python train.py --model="class-conditioned image diffusion model" --image_size=32 --num_classes=54 --cond_dropout=0.1 --hidden_act="gelu" --qk_norm=false --num_experts=16 --width=384 --muon_scale="match_rms_adamw" --learning_rate=0.006 --momentum=0.95 --batch_size=256 --warmup_steps=420 --weight_decay=0.1 --adamw_weight_decay_other_params=0.05
Rows from block 4 of a small class-conditioned image diffusion model, named by matrix and row number. Rows with one number within an expert belong to one neuron, the router's apart. Each number is 128 + 32 x the weight over its row's rms, rounded and kept within 0 to 255. All counts start at 0.
After each expert's rows are labels from the 100 images, of 14848 (inputs lightly noised), where the router gives the expert most weight on average: "top examples" is what is common among them; "colour at peak" is the nearest of a few named colours to the mean colour under the peak. Only what is clearly more common there than usual is listed. The data: photos of plants and fungi (iNaturalist).
# router: router (model.blocks.4.mlp.router.weight, 16x384, trained with AdamW), inputs 320-383
# up: expert up (model.blocks.4.mlp.up, 16x96x384), inputs 320-383
# down: expert down (model.blocks.4.mlp.down, 16x384x96, transposed), outputs 320-383

# expert 5
router.5 [157  98  59  95 154  97 151 112 146 100 159 126 123 125  84 152 114 152 129 148 190 120 106 124 147 187 133  70  62 115 133 199 177  99 104 128 144 194 135 131 136 129 136 211  88  98 130 113 120 118 155 129  97 122 136 110 181 116 119  94 138 180 120 129]
up.0 [100 144 157 119 132 158 114 111 109  96 145 184 131 177 107 132 111 109 160 138 101 168 117  96 111  71 162 175 220  66 108 189  72 105 118 142  89 150 129  83 126 126 161 156 176 111 115 101  99  84 142  85 140 143 191 106 159 132  93 116 126 144 163 171]
down.0 [171 170  88 173  87 139 191  68 121 156 130 213 118  89 111 128 129 129  96 131 102 103 147 107 102 108  92 101 108 143 141 117 152 127  43  82 126 134 166 147 140 158 142 175 135 117 113  88 162 124 173 149 187 158 129 131  95 131  93 118 137 107 132 142]
up.1 [142  94 101 123 106 124 164 122 174  77 132 128 141 116 104 126 120 104 123 122 100 149 146 131  99  99 147 180 175 150 169 204 118 126 151  88 118 107 181 137 136 144 128 128 118  91 112  80 158 183 161 102  63 142  54 139 137 150  89 156  69  81 126 148]
down.1 [144  88 142 117 135 140 189 148 165 138 151 136 148  99  70 123 145 100 158 151 105 128 177 142 151 114 119 113 100 107 132 139 101 110  86 142 224  72 122 158 106 195  99  86 130 116  99 114 100 166  97 105 144 138 158  97 104  72 142  94  98 104 156 126]
up.2 [119 186 158  65 116 174 104  81  99 123 127 136 138 194  95 154 118 140  86 145 117 145 132  61  44  76  92  91 125 122  73 172 116 138 170 133 107 115 147 121 145 126  48 141 116 147 112 201 117 136 200  93 189 108  44  97 136 155  99 119 160 166 122 158]
down.2 [156 141 112 137 116 101 120 110  94  88  99 121 151 190 134  73 111 124 139  88 123 133  74 130 141 130 176  68  98 180 177 159 114 178  68 122  32 121 107 139 118  90  51 149 130 192 149  72 105 132  96 109  97 157  90 115 111 159  91 145 140 149 133 227]
up.3 [139 123 135 141 139 135 133 132 132 131 167 162 162 133  90 139 161 151 102 129 192  85  96 191 165 174 150 156 115 115 132 107  96  84 159 116 169 119 175 149  89 142 196  97 100 146 166 128  94 107 116 102 115  72 115 152 104 125  62 120 111 157 101 109]
down.3 [112  85 130 162  78 101 111 151  83  66 146 135 100 143  98 149 127 119 166 137 157 101 171  83 120 125 144 117 155 155 149  99 115  98  77 138 147 166 101 110 141 163 170 143 117 138  84 121 130 149  94 155 157 160 150  99 160 134 167 145 146 131 206 140]
up.4 [108 141 121  91 135 100 170  84 141 124 108 142 139 103 160  91 147 121 122 173 107 149 113 131 175  60 157 164  62  66 162 136 100 102 169 202 131 139 151 120 179 124 166 131 122  81 120 119 123 155 179 113  92 207 204 151 150 130  92 122 118 161 170 177]
down.4 [115 136 138 115  96  81 158 134 150 166 114 142  40  73 109 152 124 157 129 137  56 124 159 118 175 153  94 121 133 112 178 163  99 142 115 151 109 144 137  78 112 115 162 145 154 150 114 128 145 123 125 147 205 178 137 131 119 167 122  84 169 173 186 113]
up.5 [156  59 106 119 161 158 134 163  60 155 115 152 154 147  95 126 150 202 157  94 105  95  73 146  87 181 136 151 150  83 105 154  55 109 138 202 175 160 139 128 140 144 134 125 109 144 140 167  97  82 117  75 120  98 255 128 149  75  92  57 138 109 126  87]
down.5 [ 86 101 170 139 149 123 127 128 124 129 129  84  94 117 149 139 182 141 114 136 110 153 154 136 112 140 142 108  63 197 142 139  85 116 113 134  95  92 166 134 135 141 108 106 164 107 150 109 145 151 111  91 135 194 181 161 113 114 139 108 127 110 108 124]
top examples: class: Liliopsida; order Poales; family: Poaceae
colour at peak: pink; white

# expert 1
router.1 [145 139  60 119 129  93 147 124 141 216 157 118 106 131  74 170  88 148 124 135 171 148 173  70 157 178 153  86  91 178 116 125 171 134 145 154 123 121  91 140 108 176 175 112 157  96  71 118 106 156 133 121 128 102 140 149 182 161 179 109 149 143 165 141]
up.0 [156  82 157  97 139  63 120 149 152 138 101  84  72 161 160 102  77  91 187 117  74 118 113  83 139  66 130 123  99 144 132 170 118 119  95 140 101 161 133 104 120 142 126 121 112 168 145 150  82 123  80 113 114 140 142 119 118 164 115 113 113  99 116  88]
down.0 [118 133 121 135 135  95 138 127 127 133 158 116 100 141  93 170 110 132 137 105 139 163  96 108  65 175 147 125 219 162 121 120 101 168 119 103 131 115 113 120 203 178 107 118 109 111 112  91 101 159 157 137 145 166  59 175 128 120 104 177 113 145 133  76]
up.1 [181 201  96 107 136 166  77 141 174 110 127 143  93 123 161  86 112 136  83  75 172 107 171 145  79 189 139 111 105 111 105  49  59 137 133  99 107 166 112 108 120 149 107 101  85 190  83 138 159 135 160 136 130 152 137 127 130  96 117 119  90 105 168 125]
down.1 [130 107 128 147 110 133 101  83 142  74 155 126 207 119 114 178 162 133 152 121 139 141 154 125 142 101 110 126 163 145 131 159 138 125  87  90 117 183 126 144 143 149 143 126 157 117 209 133 143 184 179 157 117 212 170 152 185 109 122 104  99 126 118 139]
up.2 [ 73 113 132 167 161 139  89 120 138 120 140 128 165 113 108 139 107 125  86 110 150 176 180 111 125 142 110 129 185 103 113 117 103 164 106 134  30 143 153  87 119 160 145 158  82 162 138 155 123 129 117 171 128  31 112 139  92  88 100 173 104 122 175 154]
down.2 [135 109 115 143 108 166 157 147 169 124 162 146 133 119 137 116 147 100 132 175 125 114 109 119 173 102  97  98  58  95 125 109 189 167 168 177 115 119 137 146 113 143 112  88 119 139 156 132 128 142 160 110 134 134  98  52 116 110 118 124  53 103 122 156]
up.3 [149 133 149 148 107 151 138 138  60  91  99  66 103 107 134 143 162 123 164 102 117 127  99 158 150 109 107 142 144 141  78 101 139  70 131 147 169 151 155 147 125  97 125 165 110 147 139 128 108 151 139 143  57  84  83  89  70  82 143 182 131 156 125  99]
down.3 [155  90 139 158 119  97 123 105 192 118  99 172 108 127 103 159 131 106 109 149 114 156 159 114  78 173 127 131 132 108 138 113 137  58 133 186 104 104  94 121 158 101 132  82 140 147 148 114  79 127 150 166 151 140 113 118  79 173 133  81 162 155 108 110]
up.4 [150 194 165 124 113 137 109 146 119  53 102 173 155 106  78 155 152 147 166  87 137 149 160 130 114 100 161 142 208 128 120 103  23 149 137 109 108  95 146 103 135 142 142 146 132 134 165 172 150 150 145 124  46 206 195 140 141 137 119 129 127 136 115 100]
down.4 [129 147 140 110 134  95 157 196 121 110 150 176  63 152 109 143 127 104 124  92 138 103 171 157 173 162 152  43 119 140 132  99  93 124 129 168 117 137 166  98 154 143 102 148 117  85 127  87 133 143 107  77 173 138 103  90 125 118  79 131 119 121 139 164]
up.5 [ 87  89 149 119 125  95 107 174 141  58 136 136 129 190 111 139 145 103 134 168  95 149 112 135 129 121 160 169 157  98 163 126  79 110 174 147  84  94 156 109 120 125 103  91 141  93 116 132 161 117 103  99 127  50  58 121 110 151 107 118 103 138 109 153]
down.5 [109 150 134 125 113 111 188 146 121  93 144 142 128 158 125  96 107 117 136 177 114 175 148 171 170 183 175 137 223 128 146 171 139 124  63 159 128 155  84 138 188  89 194 172 134 117  77 143  90 155  95 119 138 116 116 168 107 133  69 142 102  80 128 106]
top examples: class Liliopsida; order Poales
colour at peak: pink

# expert 4
router.4 [132 111  66 132 101 134 172  83 169 135 162  90 118 103 119 140 129 173 113 161 155 104  77  94 100 155 118 105 103 131  75 146 151 140  97  93 128 140  60 191  93 124 142 157 159 142  92 117 105 138 144 138 108  70 130 142 133 118 148  79 152 182 150 131]
up.0 [ 62 135 120 137 123 116 178 146 152 141 156 145 124  99 152 144 147  92 130 140  86 148 163 109 139 162 143 128 162 102 130  84 118  92 165 140 166 116 204 119 126 172 149 121 169 206 156  58 168 181 130 129 152 158 147 123 137  54 102 142 108 166 105 121]
down.0 [ 89 159 138 140 153 112 142 139 116 144 156 102 119  38 192 101 138 129 160 109 117 120 167  77 135 127 191 132 136 211 114 124  87 140 137 117  98 106  77 103 101 150 147  87 111 236 128  89 118 100 103  94  97 175 126 131 146 148 143 172 100 111 123 157]
up.1 [160 133 166 154 155 131 148 188 136 102 136   5 112 137 179 111  89 101 119 143 176 141 185 164 121  84 128 147 115 141 197 102 126 123 143 135  98 146 120 117 108 154 168  92 105  88 164 158 150  93 139 169 107  42 153 129 122 155 157 123 142  88 147 142]
down.1 [100 127 102  95 179  79 132 114 112 120 131  94 115 133 140 157 120  82 141 126 100  79 126 140 125 129 122 149 112 133  91 128 168  99 105  90 149 176  86  69 111 177 111 141  92 128 113 106  79 110 150 137 111  68 163  87 155 193 132 117  81 152 102 140]
up.2 [100 137 170 159 128 105 129 131 108  92 104 213 109  99  77 113 126  68 168 145 122 170 167 159 135 150 113 159 169  84 126 102  95 135 115 140 156 140 150 132 124 193 156 129 179 139 145 127 156 124 159 132 127 166 182 175 170 178 123 193 149 165 135 148]
down.2 [152 110 149 136 101 176 148  71 147 154 152 132 133 115 136 138 123 159 194 134 183 185 110 116 140 136 179 149 123 113 145 150 110 124 128 139 117 149 114 111 113 199 147 180 107 113 146 113 132  68 139 161 121 153 146 168 110 127 116  87 114 117  89 147]
up.3 [147 105 104 146 102 130 155  92 102 103 167 109 203 138  68 134 156 138 121 130 116  25  97 157 140 215 126 114 170  86 156 137 154  90 125 117  85 136 129 130 132 101 182 128 132 135 110 123  92 138 109 120  74 232 106 109 140 103 111 157 123 156 129 130]
down.3 [161 115 142 127 120 105 103 149 157 196 149 107 200  87 126 136 222  75 129 143 107 117  97 119 148 202 125 102 142 139  89  82 141 131 126 123 115 124 130 144 162 107 156 119 105 150 221 104 161 112  92 159 102  42 120 146 162 141 129 124 106  90 176 157]
up.4 [123  83 231  75 129 122 111 117 145 167 122  72 146  95 127 123 118 179  77 137 155  78  80 118 174 145 152 120 152 122 139  76  54  96 130  73 164 121 162 122 142 143 167  76 137  98 137 105 122 115  63 110 118 211 205 135 157  89 106 101 132  90 155  81]
down.4 [ 80  82  90 131  90 133 139 126 104 145 140 160 105 161 118 140 110 111 135 102 137 103 135  99 112 159 130  84  67 139 133  86 157 105 197 160 148 177 118  48 137 165 149 104 151 195 102 134 119 143 125 102 133 136 114 117  67  82 127 123 109 106 149  60]
up.5 [183 188  61 151 159 165  99 107 138 175 129 149 125 134 154 110 119 143 106 100  57 105 165 147 129 106 168 134  71  69 108 106  92 197 163 121 114 108 133 154 195 103 119 110  83 156 104 115 123 146 129 186 144 160 120 119 127  99 131 133 150 149 133 135]
down.5 [132 249 182 128 101 177  85 153 115  88 157 166 136 111 101 167  69  92 115 137 183 126 101 139 107 104 129 161 166  81  68 175 130 131 100 164 144 134 110 147 129 102 151 124 127  79 128 167 155  65 133 101 125 125 150 130 109 155 119 129 186 139  67 152]
top examples: class: Liliopsida; order Poales; family: Poaceae
colour at peak: pink

# expert 15
router.15 [104 131 111 127 172 136 163  85 151 119 178 118 168 127 100 164  92  96  98 176 144 112 115 111 161 195 144  86  92 153 165 158 170 154 124 109 173 207 126 154 111 154  98 105 122 128  51 127  96 147 190 113 121  83  92 108 130  95 120 128  95 141 178 118]
up.0 [ 86 198 154 142 124 126  62  62 147 161 109 138  94 155 224  99 129  96 150 142  98 136 146 152 126 134 169 103  97  73 159 105 130  97 122 156  76 141 140 118 110 104 129 130  81 172 149  95 142 178 163 117 147 180 139  86 120  97 148  73 153 168 134 153]
down.0 [120 132  87 154 145 105 120  94 135 104 145 157 139 148 171 153  97  89  79  89 173 107 177 105 188 117 155 178 131  91 102 135 119 140 130 189 155 132 131 127  81 158 118 154 135  95  82  36 162 118 170  72 178 165 128  90  90 121  95 105 134 130  95 136]
up.1 [139  57  77  72 132 141  99 151 149 162 146 175 134  91 122 111 102 196 171 120  73 140  60  43 125  74 131 117  97 142  90 129 140 155 137 138 157 168 117 128 155 184 140 173  84  84  68 105 165 128  90 121  99 216 122  83  65  69 146 168 128 167 114 106]
down.1 [ 70 153 171 158 119 138 114 155 194 109 171  61 127 116  86  58 165 103 110 129 101 108  63  78 116 128  90 108 135  47 157  99 135 185 143 119 124 144  89 160 145 183 142  90 214 146 175 129 129 107  77  98 109 153 160 134  96 125 123 136 159  97 168 118]
up.2 [155 208 114 110 136 125  46  85 104 105 140 134 163 151 115 182 110 150 169 125 114 117 162 148 139 178 105 107 102  73 113 123 120 123 112 160 114 126 156 124 125 128 147 124  83 160 133 111  90 149  81 108 190 151  73 106 134 115 155 120 162 130 180 126]
down.2 [137  72  91  87 119 116 190 120 132 148  94 106 104 121 133 137 115 114 134 103  68  97 112 114 124 116 137 112  58  66 104 117  87  57 147 156 174 130 157 115 181  86  62 122 115  83 163 106 121 127 103 145 129 166  34 165 142 108  90 106 164  90 128 169]
up.3 [197 116 126 145 123 131  67  79 102 110 158  94 128  63 106 123 113  99 131 148 112  84 119 137 152 182 127  69 145 178 112 145 125 133 114  99  64 108 216  82  74  94 154 179 117  60 148 109  89 129 104 134 111 140 154  91 142 126 113 134 160 131  79 210]
down.3 [117 110 162  97 101  96 137 142 129 114 106  71 114 144  94 127 135  93  93 173 105 156 132 152 174 192 120  95 146 147 137 129  98 116 115 124  50 184  68 162 133 121 175 128 114  97 160 107 136  33 114  96 130 137 119  95 129 111 113 114 138 108 129 137]
up.4 [133  41  94 180 140 128 155 127  77 106 175  96 187 193 114 118  88  98 142 117 140 111 109 123 137 130  69 109 130 138 134  75 133 121 153 117 127 130 131 111 105  91 140 121  73  92  98 135  35 119 120 117  67 158 199 124 183 124 129 181 124 118 145 147]
down.4 [110 197 129 136 177 130 163 146  63 123 155 149 135 144  61 111 121 114 168 150 102  96 205  78 150 247 127 136 117 148 159 128 115 131 133 133 119  30 173 138 169 100 127 148 134 126  79 146 145 131  70  74 156 136 105 135 122 173  70 117 110 101 106 109]
up.5 [ 97 162  99 111 136 124 169 158 117 120 165 139 142 138 138 143 154 153 149  93 171 149 147 195 157  20 150 135 136 114 119 129 118 133 120 110 122 145 134 133 151 107 113 146 108 163  89 105 172 115 108 112  87 103  39 178 133 160 189 188  95 118 153  89]
down.5 [103  59 103 107 117  98  99 170 151 151 127  77 126 123  78 116 152 135 120 111 166 151 169 116 139 120 128 130  88 107 108 172 159 120 106 120 117 123 166  79 141  68 114 104  49 150 177 132 172 150  85 166 125 144 101 140 132  80 206 100 175 180 130 112]
top examples: class Liliopsida; order Poales
colour at peak: pink

# expert 0
router.0 [146 211 149 170 123  83  95 165 118 131 118 101 111 120  90  88 112 137  90 122 154 152 149 111 146  49 161 128  65  95 133 154  91  92 111 163 113 118 131 141 161 148 146 119 126 153 245 126 132  78  96 147 161 128 101  96 148 128 129 134 132 153  65 149]
up.0 [139 108  99 108  88 103 182 141 132 108 148 139 121 176 133 122  97 102  97 148 168  94 129 161  76  94  72  77  73 146 127 134  54 106 112 142 122 130 135 129  82 125 152 133  92 102 144 113  97 149 176 171 131 108  90 161 135 133 125 128 144 159 111 134]
down.0 [126  86 133  99 108  61 158 153 154 135  89  73  50 120  63 112 146 100 180 127 126 123 132 123  98 105 164  70 165 192 189 165 150 125 127 148  62 148  79 116 105 140  96 126 177 130 147 151  92 147 111 129 117 133 109 123 146 114 177  95  48 185 127 122]
up.1 [121 143 185 213 152  93 173 152 159 111 160 144 139  78 114 116 117 128 130 121 140 158 113 138 183 143 105 102 152 125 155  67 111 133 118 143  72 107 123 123 112 106 160 129 126 130 132  90 140 149  72  98  53 165 155 167  88  97 137 131 109  93 138 171]
down.1 [ 78  90 116 134  61 150 152 164 136  99 108 149 149  35 183 103 128 113 126  52 157 121  89 103 158 116 186  88 130 104 109  64 124 142 119 119 207 148 184 121 133  97 165 116 189 166 129 132 107 156 132 141 129 147 118  78 135 142 128 148 137 134 172 128]
up.2 [106 148 167 139  85 110 125  82 200 111 124 127 175 222 194 123 108 139 170 145 133 144  84 100 102 173 123 110 100 156 109 126 166  92 146 138 147  72  12 151 161 132 137 109 123 122 158 123 108 126 134 133 168 167 137 161 103 140 141  19 152 126  84 186]
down.2 [129 115  95 112 203 124 166 140 167 114 124 142 166 201 135 196  73 150  59 132 156 166  87 101 144 136 164  94 157  94 142  76 117 136 122 168  99  72 169  99 132 125 165 103 137  89  78 122 117 136 125 140  96 178 111  69 114 175 121  90 106  64 165 113]
up.3 [168 124 125 151 103 137 155 180  78 168 132 134 167 120 113 108 155 169 137 110 139 132 139 141 176 127 171  99  92 124 145 148  76 138 106 163 160 101 122 113  97 109 189 195  85 173 201  53 114 100  71 164  74 141 130 102 168 130 147 116  94 182 107 184]
down.3 [104  89 121 133 122 143 153 149 162  83 118 114 180 103 164 103 130 136 118 141 165 111  81 129 131 144 218  61 139  80 151  97 141 147 158 121 108 108 111  85 102 131 147 139 118 119 146 150 164 146 153 110 103 118 147 180  94 155  91 145 160  90  82 126]
up.4 [136 135 145 122 152  94 130 144 158 111 120  88 156 148 235  75 137 154 148  87 127 142 111 155  95 102 121 145 103 112  89 141  87 119 107 134 194 103 121 144 132 146  76 131 123 164 167 138 146 126  75 103 154 130  72 133 131  77 102 144 163  89 104 136]
down.4 [ 82 167 110  86 143  87 119  87  27 106 114 122  45 132 172 131 131 158 166 150 136 146 152 139 119 137 119 147 164 143 184 141 117 140 130  85  95  95 107 143  96 132  83  60 140 195 125 129 175 151 122 127 113 140 180 188 130 134  37 149  98 126 146 119]
up.5 [183 153 162 139  85 153  84 156  87 152 112 160 120  63  39  97 133 148 100 166 146 162 144 191 108  22 149 120 176  82  90 201  84 123 168 126 168 145 164 140 151 144  80 145 109 178 132  97 154 120  74 168 147 160 162 103 255  54 120 176  90  98 116 102]
down.5 [135  74 103 186  69 155 162 130 154 150 112 112 155 171 130  99 157 125  93 113 111 175 101 145  68 157 143 135 101 129 144  55 151  64 136 108 133 116 105 118 126 130 139 110 105 145  60 167 159 128 100 115  95 142 130 121 114 139 130 174 149 149 102 159]
top examples: order Asterales; family: Asteraceae
colour at peak: pink

# expert 8
router.8 [108 131 119 132 143  95 110  98 148 146 144  86 155 117  80 149 160 148 140 153 139  93  64  58 109 151 145  73 118 151 175 147 164 140 174 104 173 178  97 191 109 153 126 173 109 109  66 112 135 124 121 171 136  34 199 147 148  96  62  75 117 155 141 106]
up.0 [137 195 159  88 126 126 160 140 149  80  96 155 125 126 100 118 136  99 174 114 147 114 123 130 130 149 125 166 132 188 152 113 127  95 136 113 157 116 119 107 115  72 122  85 151 203 170 139 115 178 138 100 102 156  41 175 134 173 114 107 129 139 107  94]
down.0 [169 172  92 174 117  87 147  92 118 193 234 203 156 173 170 115 115 105  74 105 148 102 154 154 147 117 121 169  49  98 129 116 105 107 113 143  63 131 178  88 111 176 110 114 141  95 116  69 138 146 152 102 133 163 139  72 115  90 112 191  61 130 186 152]
up.1 [ 65 109 133  90 145 153 207 179  81 154 167  89 149 137 103 159 132 198 162 146  45 161 126 101  88  61  42 142 146 205 159 166 108 103  97 110 220 146 170 118 157 114 124 117  90 163 125 123 144 141 114 105 149  45 138 162 130 100 130 113 136 136 188 135]
down.1 [131 145 141  89 122 185  87 127 113  71 170  80 128 189 121 100 108 124 108 148 162 142 128  98 111 150 156 153 114 113 109 128 117 172 126  98  99  78  85 147  93 133 118 154 122 159 129 119 131 174 134 137 157 114 161 142 126 160 124 147 104 128  93 159]
up.2 [ 55 142 143  93  85 142 129 178 113  90  52 175  77 214 129 126 153 116 145 154  47 130 174 153 132  60 108 115 158 166 122  39 195 130 170 150 152 105 111 133 124 100  87 121 152 126 127  87 208 146  38 136 151  79 154 172 157 125 115  56 122 175 123 111]
down.2 [136 105 116 105 102 111 132 101 143 141 116 122 121 147  95 187  86 110 106 177 165  75  93 125 142 128 211  76 144 128  84 134 141 132 125 180  88 112  70 116 129 141 131 127 160 151 145  98  88 158 144 116 107  74  90  88 111 146 127 152 149 132 138 105]
up.3 [ 55 112 142 208 142 136 125 148  94  86 143 174  70 162 161 127 104  95 136 143  77 144  85 108 150 127 154 142 106 134  67 131 122  87 153 127  92 165 156 109 141 174 165 122 174 126 128 101  90 159 110 130 128 179 105 168 102 124 131 107 143 117  90 119]
down.3 [122 201 139  95 134 108  92 125 147 128 149 141 168 162 189 110 133 112  84 149 151 160  71 143 127  98 163 181 177 106 127 113 120 140 141  76  80  78 104 172 145 113 175 139 122 118 128 179 112 200 106 167  67 150  92 126 131  79 118 141 156 108 113 191]
up.4 [ 99 126 100 160 108 182  98  64 171 118 161 119 119  36 154 129 131 208 110 120  77 176 146  97 162 107 126 124 110 106 149 113 127 193 135 129 130 134 154 114 164 172 170 127  94 165 117 117 140 162 117 195 122 148  73 107 113  75 122 160 128 138 139 165]
down.4 [107 115 138 100 110 150 126 173 145 154 165 163  82 113 111 121  80 150 125 130 145 161 102  91 115 147 156  82  72 100 175 120  99 117 138 132 131 145 128  91  91 150 124  96 136 175 169 157 165 107  83 185  91  93 159 110 100 131  70 122  82 121 112 105]
up.5 [106 122 211 127 165 134  93 158 160 156 131 126  82 134  90  65 148 117 114 132 157 102 136 102 114  62  76 126 118 156  87  97 143 140 162 129 124 143 122 127 107 180 134 149 141  68 152 112 134 135 115 140 183  67 164 123  63 158 142 109 148 135 167 124]
down.5 [164 115  92 126 209  69 148 148 127 146 116 122 190 105 109 111 143 105 124  66 122 106 100  74 181 192 128 129 137 112 147 122 154 100 129 148  95 162 174 156 146 107  71 124 150  72 194  96 107 187  97  96  92 180 102 124 105 103 173 189  80 170 140 124]
top examples: class Liliopsida; order Poales
colour at peak: pink; white

# expert 14
router.14 [132  88  76 132 122 133 192 140 137 106 147 122 175 149  82 152 106 113 148 139 146  76 159 129 151 145 148 146  94 188 123 169 177 160 120  55 160 140 127 192 144 160 161 135 126 101 105 135 104 138 128 153 109  92 119  94 120 121 129  93 125 130 169 110]
up.0 [100 104  99  99  94 146 111  46 175 103 107 132 111 160  92  82 179 102 107 131 106 119 110 207  89  69  72 119 141  55 148  85 120 140 111 136 159  98 129 121  86 194 126 157 118 113  97 150 135 113 149 108 117 188 198 137 152 184 127 117 146 144 149 161]
down.0 [137 132  84 115 174  59  65 107 168 192  88 194 146 173  98 126 174 121 158 117 126 152 115 159 141 135  91 122 112 114 160 139 121 185  92 154 121  76 121 196 134 135 109 129 125 103 131 121 124  62 146 140 149 146 142 144 125 132 180 145 161 158 149  78]
up.1 [112 171 182 111 142 126 106 158 100  82 160 155 163 167  49  95  95 156 125 112 105 157 165 182  80  96 157 151 143 122 104  97  88 172 106 121 101 133 168  87 148 148 115  84 148 167 124 199 155 149 140 133 124 101 170 109 162 152 154  58 155 143 152 164]
down.1 [159 158 130 101 115 125 123 144 105  91 145 164 114 140  71  91 137  79 118 101 109 105 135 120 146 129 140 116 162 107 141 141 135 128 126  94 139 119  94  56 100 101  79 116 148 102  85  79  88  90 138 169  58 113  94 128 142  86  93 129  82 158 171 106]
up.2 [177 122 160  77 133 104 121  33 110 139 101 105 153  58  80 171 145 119 178 115 110 137 105 110  64 152 128 160 155 107 166 117  90 123 155 168 110 103 138 111 136 127 132 113 120 110 126 143  80  99 131  60 160  97 104 122 184 133 147 145 126 134 126 124]
down.2 [ 93 203 118  76  67 123 104 115 126 105 125 141 102  94  96 174 141 141 153  60 171 171 109 144 138 152 110 182 129 151  44 134 173 108 122  51 113 163 109  89 144  63 133 172 150 126 139 122 145 137 142 140 131 122 134 134 166 168 106 109 105 136  88  93]
up.3 [124 129 100 115  86 155  66 111  95 112 115 186  73 157  78  98 151 228 137 133  58 118 155 145 142  89 135 139 186  99 138 129 117 144 189 113 131 116 119 114 132 127 105 114 141 104 105 150 126 133 132  91 125 116 157 128 122 127 143  50 113 134 145 145]
down.3 [117 109  89 113 141 108  63 153 122 146 139 182 153 134 142  60 162 115 207 151 110 157  87 136 134 128 146 141 131  90 115 112 118  91 178 108 118 148 119 149 112 193 101 134  52 160  95 112 153 154  87 182  89 131 122  98 128 165 149 157 126 116  87  92]
up.4 [121  73  91 125 109 122  84 139 138  85 170 144  98 127 130  86 124 163 130 135  34 132 105 162 111 154  56 175  97 127 102  80 181 112 129 112  90 137 109 138 136 132 181  66 149 153 103 114 127 136 136 137 219 137 169 152 196 146 125 134 127 157 111 170]
down.4 [158  95 118 150  85 118 144 141 118  85  97 196 137 120 120 137 176 135 134  57 118 162 101 103  33 146 189 140 117 131 144 160 114 149  84 107 134  98 152 155 146 141 109 103 113 111  91 120  45 101 139 164 137 172 104 118  42  87 127 148 141 104 122 127]
up.5 [124 126 104 150 123 131  79 134  64  99 122  82  91 138  83 111 115 107 174 148 191 106 135 216  91  97 178 113 152 132 137 153 137 102 130 154  72 123 163 125 138 142  75 120  96 154  95 153 140 154 128 105 142  37   3  91 109 191 135  83 149 128 120  56]
down.5 [130 144 120 117 135 103  78 118 163 139 167 173 103 163 116 125 172 122 126  89 149 123 103 150 133 142 120 139  96  94  63 150  94 129  90 141 206 123 176 108  70  96  37 115 137 143 100 113 103 163  97 110 114  85  51 118 105 153 123 120 193 133  55 194]
top examples: class: Liliopsida; order Poales; family: Poaceae
colour at peak: pink